config = dict(
    model='image diffusion model',
    dataset='photos with spoken descriptions (Open Images, Localized Narratives)',
    train_examples=203450,
    image_size=32,
    horizontal_flip=True,
    conditioning='none',
    arch='uvit',
    objective='v',
    cond_dim=128,
    norm='layernorm',
    norm_position='pre',
    hidden_act='squared_relu',
    mlp_ratio=4,
    head_dim=64,
    fused_qkv=True,
    qk_norm=False,
    parallel_block=True,
    inner_norm=False,
    patch_size=[2, 2],
    layers=6,
    width=192,
    positions='learned',
    init='xavier_uniform',
    residual_init='none',
    optimizer='soap',
    beta2=0.999,
    learning_rate=0.0016,
    beta1=0.95,
    shampoo_beta=0.999,
    eps=1e-08,
    precondition_frequency=16,
    max_precond_dim=1536,
    one_sided=False,
    adamw_lr_other_params=0.0016,
    max_steps=14100,
    batch_size=64,
    epochs=4.4,
    lr_schedule='cosine',
    final_lr_fraction=0.1,
    warmup_steps=1410,
    weight_decay=0.2,
    adamw_weight_decay_other_params=0.01,
)
Rows from block 3 of a small image diffusion model, named by matrix and row number. Rows with one number belong to one neuron. Each number is 500 + 40 x the weight over its row's rms, rounded and kept within 0 to 999. All counts start at 0. Numbers have three digits each.
After each neuron's rows are labels from the 100 images, of 14976 (inputs lightly noised), where the neuron reaches its highest value: "strongest on" is what is common among them. Only what is clearly more common there than usual is listed. The data: photos with spoken descriptions (Open Images, Localized Narratives).
# fc1: MLP up (model.blocks.3.mlp.fc1.weight, 768x192), inputs 128-191
# fc2: MLP down (model.blocks.3.mlp.fc2.weight, 192x768, transposed), outputs 128-191

fc1.30:553499521575456575536487415548509467525529489522481482516480522577518473495540494481447491453582529576525483504499481512530430490596499503477548438566505443457530490517589476484507406469512511
fc2.30:492534495513505508465593567518527530481494494470486519484476446488469436464523485492573519527449452465515567555441537566467518507467514504447390524489555496568513515457476525477493550560492463
strongest on: text has "sky"; text has "trees"; text has "grass"

fc1.451:478477542491523495528463407475547431474473452536460573562473495513471585543526501469508522456545481535567575579534415497571478487467461513522561486458491486490522463540529547504469390553495555
fc2.451:528502515514514458559518591474516490440573488544546481440506452507418508477435492559506509553499446540518563427417480502509496443533488555505452444513481515535499497518440492594524486488431501
strongest on: text has "dark"

fc1.431:493485416467519540479534459516524467504496512528471507520520506470468526537509475539491432495479483497523511516451452517469474498509471508491536593497529455491518565396492487551508455579471470
fc2.431:501516553548445416521523497554498563516446541543486471489468511546510492466484498499492488560510483522482494534482565457475459454497478463531508481464507499532496470485481433512531509499518496
strongest on: text has "color"; text has "red"

fc1.175:546477494425543542544418492435558494536521465486460468462505572473554594475512468425463492541498486473479465502509479540499544512474521465516504516427532432566577513469517492541483509479470480
fc2.175:525514488544519433490557490495481449527451438527489568543461485561506393497499471576558528513507556514464520496460503451469519462553525477505483536561512601505425456511420495532489479556559446
strongest on: text has "sky"

fc1.256:488522517512434452516507488503551474528499429519422510471486474513492422479464448487386413468575562527521439494512499505464472499510498485493526452510507498489488421570476535569507478445499519
fc2.256:562524517521528477450524433498503445478543520491491443565481580537474492557533491454498503488426551550523518432558532549482504513539474488441493484516469589476526541526432460479541485506540478
strongest on: text has "sky"

fc1.176:479524532446497492506461433534425522498487455503453481525509441518469437486476479490510568415520538451543475477481438490530472472538459503476518473564523472558539411412443438484534398523560539
fc2.176:487487545515497550492509508572473516546466467641568530519471510547496513477553500501501489496467458480530580510462519469488552495464474579520537546492486532502520510523577502516500524505435587
strongest on: text has "sky"

fc1.16:466535506502491484494426470515512435539513512487483474481425503423551529505502500494442469436505567451526572465473471520552542492506433450487535433487533543560512487457477518525503443439525469
fc2.16:490543513524490551507466498462554495487491540481436513537596412603510560454531481467516490507524474525500416506481511495436431535553555441478458529458591483470498467521476463483497442519477544
strongest on: text has "sky"; text has "trees"; text has "buildings"; text has "plants"

fc1.103:500552537512529502535436445402422442515495550520449486489468522543518508496517462419456547525520593532537468482547537525479467479503499555454503449489501471498505342538587541553562434441521501
fc2.103:536445465502512524498505472583562482530533456447521500478521553482518508579441575500489453493526523474471539461497463482565561499546507559526500453522482498502507499472475449460505486594464510
strongest on: text has "sky"

fc1.496:488464504475502504430539486491491483482493457500500515446551540447468532469584453488505559442461513521489529448507479527454465546436503527515503438434516456466453478493512522465514490440492487
fc2.496:489483430517514545490424487473514514461463503536463512515527482425514467497496483521511531464543511515453505543467486570569517515544490487429482514456527527533501471449521472466513528438421520
strongest on: text has "sky"

fc1.688:441470494531437502498520444493530450555538502515439551463454443576448470515485526459466459456572519519573484570511521520525463499508515489513496456529470439528524450504495472450515473477516482
fc2.688:541470463464600445533511481490548438474546496446528484505484530533440511452489472518487473407518589484540526480495528440488444435563436507443459457544473551539505458500540495544529397525561459
strongest on: text has "sky"

fc1.704:514482543475495517540495416404466464477561508521460479556498436533489498466532530490409494461571498555484536476474453494565523487493446504529509422504524474487519494570445538467486446490436486
fc2.704:494440480521483520454567532557451518576425503471522499400501545518536573439486470516529485522444515484478495476557560497436472581552524512491459498469590528533497439499495454486503537461502499
strongest on: text has "dark"

fc1.191:493534486480512578503496514460502467492422470454502510499516491511503542479482510476460493554550528473545505513497549491462472427470506489432484566434473495525484514550505425458518435521525458
fc2.191:494492517551453432473486535509524520478489555503482459492495463452409487536527530501446396405448485436438480537468457474484567565573500492527468491476530563460508414528492527546517512481435501
strongest on: text has "color"; text has "plants"; text has "flowers"; text has "green"

fc1.672:498519575488536500514381469523430495502542458411437490514531464510376506459513493530431501419465521444503519529462405497538482447480514514507589508489537539470489482469501521457522522440589436
fc2.672:504413461473523494501545520481466546476449546536505549462512540473551562565434539523495505481480487499569491536448516537564522434469464447447451535555529550529528482499552467573524529596492509
strongest on: text has "sky"; text has "trees"

fc1.703:531519596457457451523488424427519468466520488519409503512458494492458441474485497458441523425545571551588565517523436561448497454500487520518511476471493505531517463571470488507515482464489480
fc2.703:524488473428490469440481487496473519531453472466636521493561536544564480511467471480486476528549541521512544465470492568475475544536476546432438564494547504520531441508464526485526537595501479
strongest on: text has "dark"

fc1.21:498481442555474521502508527495493483461494500536497489472420484437517482471469452455518479513584445517526465435525525502478509479509473487457424509618523522456469445495481445561518478538445500
fc2.21:533520500415408450554510464500488553558500441516523507536513532457460524523527494479457416437493499527428502553474482465490532529515469495507430380448463531520439486445533536510523577446487574
strongest on: text has "color"

fc1.368:539478524542426501518523419522483522521452435474412458564495517472521510503537478429480523516504574493513463423478488470453469463596472531542452508499491541503501531507535518472506523506549468
fc2.368:487606458495541496466484540438505457473595544521473469503467476538511485491561501554539506441507488536508575568468494475525471497494536465477600473500540459495515522540510519500604499519491534
strongest on: text has "sky"; text has "water"

fc1.285:504513508437533445413436450507479494525480396465459494560602484408498502496474461528478537528448556403465524442495457537460472473462464507438536410491521479566471498505454499459543457443531500
fc2.285:528517513501500503519480539467462479525461442525506428459474486499518433440511568473547524515530477579563491503542530497489498455440503550570429527544460487549516447529534466461435550567473546
strongest on: text has "sky"

fc1.33:559497465460496450541516448539490476542525483512500518423401561490528504565487519508487477479481546514500500470498512432494483525533426486475527504513514476540482458478489435512495467397537441
fc2.33:447467451494448558497540561478515500470415492546553471479525483464506533571524509499506464468439480482494514458418483530515484541502462485488507506483484546540516564514469474486499455517484541
strongest on: text has "sky"

fc1.51:467453504459445413429404433560460533517496460513431507539500506483488496466525472434450492479494545492494507449553583565436516478496534561499492528512519510612430478460490504458574554546525490
fc2.51:501552480536515487477540477529440499493556496505447541495488522560518435542483484459486567519564474527539621424478508496533502473478530496559509467483480496527503545536514503605510545436447542
strongest on: text has "sky"

fc1.617:595532529561417493512500498454489461451488433466476487536539540477513497464495511497506423433455484543493511541468486495520547492491538503558559501512491476501543481491540507551479484459560482
fc2.617:476458492480503446461502468548471493584465547479525525456460529567503532572555517482433556527520544505533493482488488522484501505471503499464536462440551574513511544421438504466545481540471520
strongest on: text has "sky"

fc1.754:536459480512479490521541439514450517543528490443454575528475454433513468507498403498519519462554527491517490501521514595459473462466456539497509508519490462480503457442496508472516487511575488
fc2.754:480586544470487535455515509470526441469559496593466428468500514570557486497536523536493449487467520534511559602489496426569534545539493445526521513512527494535516585506513498493590558492499496
strongest on: text has "sky"; text has "trees"; text has "water"; text has "buildings"

fc1.351:495507600427515463480500436456531482473504484484417499540515464530542553450496560524499518504522545547516459478458464540505530472453517407504507530461491479522541427482549491423501431595447558
fc2.351:537472452539480489483541529497460433528495537569540490435561514530450504522456469475510561488498423439495579474574554491516494507481511511473543507533568487475510535515485477503504488416495511
strongest on: text has "sky"

fc1.328:430623485557500528511573508507466471494484457493615531479530485563566496433472470544434515453477470496513604461531555461512534454543482475518514543533505562429396472559485418444473476519522575
fc2.328:498489488442458472538484511455521493526510539537453530483513482512480526483516497475570502543455521472476408419481499540467468551535529484528514495465530459534581526537496572531526415484527515
strongest on: text has "color"

fc1.398:495479446495482562499484431406495478475494514496475480513416450504588497501464503453433408465528579528482492487531524556532540507534471511469519486464459416497538487511521511437527466451543479
fc2.398:516483425494465526508523506512518537459486537557537502431489530480452469466480493484525500541562451510555525557537604488436547511493509524576565512460487539487523528489475525554511480504500428
strongest on: text has "sky"

fc1.345:496513474520519582483547538476501534532503507533451513469541460421564470477488453426467482484484499445474518448453480496569417460556501457396505525474496523475456545441551448466482419520473505
fc2.345:544529480503481430515422485461447461491416499457558488465460443547463576523491492434506585479534543580508467566465506439500478497475501445478422514464533499537444513530464593530500475453548537
strongest on: text has "color"

fc1.87:439532497435512542539521474508491514586470509507482499437440472590516544514448525505489473492534515547514500535522502456553504489533497514449486501439521552495565463526561454447531505501488461
fc2.87:468460513464486508507479497498475473471428512469419487463407478475476508457549467411512486512476468497503473450469464474498512440478461493464457505545428475514420548518527519500522485470493536
strongest on: text has "sky"

fc1.628:495499461591468510589444504481568526480477506510432519516583461471510497432533480490538444467486433550529505526510520494521519490518458482461494502409501497535463460411537500509463563484508499
fc2.628:529410504485513542502600475552497446488514492499474553455503511478541434433540524501487475464489525432556460529439492514549560540503522451467469458519487548467537552548481465496432480493458469
strongest on: text has "color"

fc1.255:500512490489416495523543463511504552505501525496425547452425434472509523510488500490437464518444569507498472558444491485509506472454453508450481427510516443457509539503474457546532538495428504
fc2.255:492453472521500519406475463498437456488505451484469462525503538461480508486454510449600571474474468522455465467497470523479472521642477518444437470430479613492500456487460476524449494497544499
strongest on: text has "sky"; text has "trees"; text has "grass"

fc1.479:550482548513506531513475393509418551511561484499466502576546540485493508474477469494483513455537549473470489460527508489493508473536470500491546399439486439526592455465503525527559477473482489
fc2.479:484503474469499545510510459466523517496498461490528453479472612462496464504531538432526499496463462517517554444598507510513517569416508487531491501471565513460455501518434480449476574447571525
strongest on: text has "sky"