config.yaml
horizontal_flip: true
inner_norm: false
residual_init: "none"
Rows from block 2 of a small image diffusion model, named by matrix and row number. Rows with one number belong to one neuron. Each number is 128 + 24 x the weight over its row's rms, rounded and kept within 0 to 255. All counts start at 0. Numbers have three digits each.
After each neuron's rows are labels from the 100 images, of 14976 (inputs lightly noised), where the neuron reaches its highest value: "responds to" is what is common among them. Only what is clearly more common there than usual is listed. The data: photos with spoken descriptions (Open Images, Localized Narratives). In brackets: how many of the 100, against the usual share in percent.
# fc1: MLP up (model.blocks.2.mlp.fc1.weight, 768x192), inputs 96-143
# fc2: MLP down (model.blocks.2.mlp.fc2.weight, 192x768, transposed), outputs 96-143

fc1.308:120148102149116096075156087120131150146118137131117088120143101100123137088127143181086114144111153113154156140153117127138177139099098129145124
fc2.308:093115103122157192154134150132156108119123108123170112144169157158104147106166117120201133161117122164136099094133138115107136122146129094162106
responds to: text has "lights" (25 vs 8)

fc1.453:137135120097135134106121135124129120115120151148122118091092134108148115124135108194119082102126144141118117078147112164114088146146149107092129
fc2.453:144125157156121119095136114147151133114099119112125151069160135133115130143093111084100155127114130125127153130103149103130147098097099166140087
responds to: text has "red" (37 vs 3.7); text has "color" (31 vs 13.3)

fc1.61:114140096111160125129128133126115133110105114137100170136128061081124091149119144134123155137072168161146102150119130141161129150107141128113094
fc2.61:102130109144123115120142156112142126128138172109146121079092132120119123128138177107152083126144127115097146140183133103178156100147112124122108
responds to: text has "buildings" (27 vs 10.7)

fc1.122:078113118163129137088122119113117155136119154101143122105089157107147098115158155150106082139138090119102140115144141162175127143109094155136108
fc2.122:118157142118155162096141107158171137113132145131135147134110120114123128074134087155124161119121128101146160127179070116135126086133116096136132
responds to: text has "lights" (26 vs 8)

fc1.651:145132095127127068145132124137116146140083166078115100130133125136140162117106113141122094134130141085153157150132116114111141108111113129100111
fc2.651:139114105130110117125099129087117113146123103132132120128098131120111081155161162124144138131151124115104086078128162136089112133117130144134152
responds to: text has "dark" (32 vs 2.1)

fc1.421:163126130118100151083157105111102147148082136112116132068095148153100084103128124143133125140150114150127115148179159171109118121142101142125101
fc2.421:121134167078171143119141118136144125147134112098141145150139113123113109143166094150116125083160094104087151146135114103149139129165127100133140
responds to: text has "lights" (25 vs 8)

fc1.44:119166154101122155128104129177120121152121138170105110126128173167152184159159151128139123147098141121111154167119129137134148132159136141121132
fc2.44:114129100155110158119111148145135152080144081133142139126173077120093125101133098106135105117154103126149101112191167098099146151122131099138111
responds to: text has "color" (40 vs 13.3)

fc1.539:126154090099145148106091116115119112148147154137123139123094105149148175130118124100107116141103113156140086117127140109154148149154143111154129
fc2.539:118125140168131117149141122138148124097180138147121091163151135105124110093095120174155163112154108130120110114169138131166109128156079147156080
responds to: text has "playing" (27 vs 3.1)

fc1.626:123108121161155098144088144117133111098128104107127087109146118118084085156195133147136177134083105145150155079096138113134065087116141154114101
fc2.626:109142116138094102131132136088125159176137155116106112089101077121126131123160124116106128118149127133137102119133118108090139143131110141128151
responds to: text has "sky" (69 vs 24.3)

fc1.168:152109135086145113185105160155152124143131138132117162145136110086145148163108167158147137139141142133159152157121156142119060130129150126136113
fc2.168:105145152140170126101135099141146126140139141139137172111103125140056128120139100134143117093099145147090141108141087102130171141138139101133125
responds to: text has "blue" (27 vs 4.9)

fc1.355:096146154144143125129131149109141114078147170107178169121095123074122141161112112117109167181161148097130072097162151091104113132130141134129124
fc2.355:133138114086091125113128118172147145182143133079088152143140131145125137148173127131135108128090157108182126133154152172144120137108136132139092
responds to: text has "sky" (86 vs 24.3); text has "trees" (67 vs 26.8); text has "plants" (32 vs 10); text has "grass" (28 vs 9.8)

fc1.611:132145095131103103104125093168145138155150098111124137132125100168122147122105140140133119159151111142125124111139129143107109142124139101200077
fc2.611:098139136097139164120132136072140137149171111157136126107106170078129138099144119141131103132084126158136067088107124098126161150110120096117148
responds to: text has "dark" (25 vs 2.1)

fc1.97:109152153131119123102156104138114161135116115150132134176128165144090126119083159090107153150150121203121143138147131106137136154097127099141116
fc2.97:138156135158157123142082154129151123158099116119132104128120100100139089133134120130119095128117147099142112119139085140125086137071082124090135
responds to: text has "table" (34 vs 13.1)

fc1.86:159129099151152127148124121115118134140080143112141142150102155150112166122092145126158135142155102152125138130136159129123113084161124096143116
fc2.86:154107105107155099141153112124125128118137105146155147106158142130098092101154125133100156128100109096131136128147133122158124149174118121102149
responds to: text has "man" (30 vs 12.3)

fc1.144:146150102159165126114081117122102119099076113111165137133163150156143102122124151141090125108141115120137137140096133128123110126136092146122120
fc2.144:110084142115127120159147151113089101147076128163148127152090075088108114144107195157135101139137159108124133134112111140108121125128148135128136
responds to: text has "trees" (71 vs 26.8); text has "grass" (49 vs 9.8); text has "plants" (28 vs 10); text has "ground" (26 vs 7.9)

fc1.456:121124104123184120127111102100120110135115138137116078172061155132112122133157119147104088145101168091102094155158164143126109174127115130182122
fc2.456:126125122163073159146130150116075099115150138153134166115176127124130123125093142121137158097149109193127148081100114106156138132133103154131103
responds to: text has "red" (26 vs 3.7)

fc1.333:138117097153153121123123187122099115117142112120130105144187105096169163180140132172116138144120148152107111158116123150162124099163101094135122
fc2.333:109137157135142126137141093145158134124141132105114144122093101149118126137105169109151133096105157102139144114166132136137088135093138125166110
responds to: text has "sky" (50 vs 24.3)

fc1.167:146089116143120140144113123100149087126145149059095110139086093124137141128105095161118108155097153108124113130100130117113138173160105092174124
fc2.167:133150127142114113109096121102129189125140111127131145159084194132132115105128159138128137125094140114115125134159128122126106113110160125149120
responds to: text has "man" (32 vs 12.3); text has "dark" (29 vs 2.1)

fc1.489:093107121118088072130141136103114093107113153119171141127116128114112133090104084135126107096145142138090101142076122138130152155125096149145140
fc2.489:117152101123177168099099105159124148094105114140111101124132096147130107118111152131110136135107092115166084115157162118098123096145117120070136
responds to: text has "dark" (25 vs 2.1)

fc1.18:165127098109147125160148119098153097125128149133124138146127161134150187125123153131083180138096111113105118135115169111150097070078173106131147
fc2.18:140115110108107119119113078135075143080153105109138172101132107150141106159135126106145129136159149118139148130131109144108122148140122231121145
responds to: text has "wall" (41 vs 20.4)

fc1.432:139080124116115131137079108122097075109085156061123163071034135121135148170147123105166125090123126150128172143128127156151115143108058115096101
fc2.432:118133130083148153147172145114116104125104088138163114146168102144102112111128135093109140103146086137157081152139149100114174126177173095095145
responds to: text has "man" (32 vs 12.3)

fc1.41:104125100100115093128126118103148122145086156138049131120145162130122107107173146128111151151133113116111110101133149115112132161139072154154123
fc2.41:116104129117092125119160130174114109118117118080138108102122137177142120091118089097101133135138108161117154132123137125109139123092194113096101
responds to: text has "red" (30 vs 3.7)

fc1.343:120110111124099112147117181159137140125119144126120149122103122151138138120148127107140108152153139142134114138116145087158101140203102129135088
fc2.343:162095145144107152124110097116100116122149107107092107125099153112145140102123105136123113115120122150154116104117063119084147166065104108111141
responds to: text has "black" (25 vs 9.8)

fc1.741:122099109158107133136126152097116116098145140131129115113107118081107128126152118112133140098132157122128101137108129097087112164149116152101075
fc2.741:130176161119095102133117140106118107146120139101101120138137111149110103103118140142102149158121099145120173153163115139184115107134149103099123
responds to: text has "sky" (65 vs 24.3)

fc1.532:099101146140110150150101114088131124131092104137161161135127147122077091108127131134085115139157115098150151117154102129124101141121134146111138
fc2.532:096111140113123110169120126118120089155096167107157106099093154125126122140137151134078155109136107144089151119118121146139165136133122140134114
responds to: text has "green" (27 vs 4.1)

fc1.547:124096147141106084113125106091091124136122131106152140118131101145126083099152138138140112162090111126113145134105144125151135181113057118113107
fc2.547:100138113088142156089171131111112153134143130150099119110061108115096126152142146111162117150181120112140099112165104131121123180118148111134134
responds to: text has "lights" (27 vs 8)

fc1.493:125137108137103116113121119107123137122112127111148132138120111112105142154135085164107143152107114117099135134143116170119099156124127093145089
fc2.493:128117109110127114133153147125118185089157118112110134096101123123161123110136168147171104107125139114133147131117117104115121142114105148130148
responds to: text has "table" (30 vs 13.1)

fc1.698:143157158125102180111156163159084156145125168150106144121134122159091107114113125122094139127124110127078122170115128122115186144143171161149131
fc2.698:133130076125136117112115106108150096133144123109105139161126106076138112155120114156188113143160114135165119097133118153135097130153135118139143
responds to: text has "color" (33 vs 13.3)

fc1.292:166155101121154109114104141121150108127179101122120102125100109147164156112127097156127149142099157155126123132137112128140106144146132101141156
fc2.292:147118132133123129093127124132111123113097130089132146161172169117123106107112157099154144138126133155141142097089129144151183129138121142156129
responds to: text has "holding" (36 vs 16.3)

fc1.17:143172153126118171122122133111109134124127108134137130125178099130128140121141096130109137164085157110132123197125136143154149138135150101113125
fc2.17:122118123125124103136156112163157103125162112149197131088129124138144080159115116143114132139135107094125101123092102101110088106183083146096140
responds to: text has "white" (30 vs 12.3)

fc1.410:101121089174137109071119165134121155116118135082127064132097119153106118148162130137087167117113127134132165127097135101099116115118133081120098
fc2.410:114170124099116130117124099148129117127174111129109127117142125143121114134111144152145120133141130155134082131157147095147103121164158140120124
responds to: text has "lights" (25 vs 8)

fc1.501:107102122095129109140144105115111115120135070121108108115138081130105117162106126114107067123100139107112132127122155157133146091144153136171130
fc2.501:140156131114141151121116138121157138099170155125118112148131108135159116059172131153152161104159134151170149120137123123077146149129123128102115
responds to: text has "trees" (59 vs 26.8); text has "plants" (31 vs 10); text has "grass" (25 vs 9.8)

fc1.560:141062101118129135123145120077124110200048126101121143132083098158165128146150123156120127100124124151105135144118107128166096150102090142137085
fc2.560:101155156110130120145140175169093093096163126136120102184166152112072144109129179111130165104120119105150111084109152142078151137167148140133149
responds to: text has "playing" (30 vs 3.1); text has "lights" (30 vs 8)

fc1.544:129131143185111095126154134103129110116101111120126125128138108090141120125125119130092099132153119091127143107143114122114114174115078179158137
fc2.544:126139100124146136138129150180100146138166144121125135090118157135096164083120177128121157151135144095074147136108080123121165119114074120129103
responds to: text has "trees" (63 vs 26.8)

fc1.31:130054143110133136120118143154099129138167124144088112099112098162080164111117141101177152115149141153141151139102119110163125146107113106124149
fc2.31:083169117111158097117134111137189138117080194152094107127160162118141132148103104129130113142108084125090132129114121137085111117156139165100128
responds to: text has "sky" (59 vs 24.3)

fc1.52:107170121098092154142144144104093103141128110144142130141098136180087125127088147082085138147120166102111159127122123102111169145128112154091131
fc2.52:146146128145082119122092095117085131131124118121129134092121162125118082166128141149146100123128117127113120105149107156184103160063154087135114
responds to: text has "grass" (28 vs 9.8)

fc1.607:121134115134146180145126114111142132098101120120114144100143177105146127152114111126138100144127090101142123099133080104119160110125138093100126
fc2.607:116138116067162104132129161116161065126137096164146136108140094150153138127128107156133105170169114133106106163078143117115112134135102141154136
responds to: text has "plants" (29 vs 10)

fc1.681:115088113100105102137106147108118154110123114128113182110164133119082101132100141146098111149156113085113134127135103122118122110133141149097147
fc2.681:116143126141151120087109100104124095094139128129110111083076160123150164112136133115137137109123130098125143120120133106142096136147118106116120
responds to: text has "green" (30 vs 4.1); text has "plants" (27 vs 10)

fc1.5:104167136138138146109146124150108120128145073138141193161132102116107109137114135154106115119110119120130119191119126130184102130107141103115107
fc2.5:108136110106128129137141151111138148114084163140123104113115109102109093121137172085159115164114115157096159166176109147101151097159129137121156
responds to: text has "white" (32 vs 12.3)

fc1.246:102126111117157140134145158105114156138102186161077152134114170107131134131147129123139138146112128138073163151180145163134117140120142096154113
fc2.246:121134145114101130130122103130129129101157104137132137164153142142139140150150128112119151086124119129122081119088111103114139129110131139119146
responds to: text has "lights" (28 vs 8)

fc1.525:102111119129115141119139121129116099148120121157145149110163162113107100165072111097129087141134149159104118114130134109125127127124188138084200
fc2.525:141123113127149117128111124142090134123170119121114129167074129149158114094139117141098146127170090119156144145149123128115163110089057116115113
responds to: text has "grass" (26 vs 9.8)

fc1.66:121148098126076077071096088123124117071132120118155127135109106121114126120152137125101175122042134128144125107117116113110124137154089103128138
fc2.66:134119162132159134187120156096145182186143148129096104124136096092135122181139121134149092120155147130098138119131156119196124141133140145163134
responds to: text has "sky" (51 vs 24.3)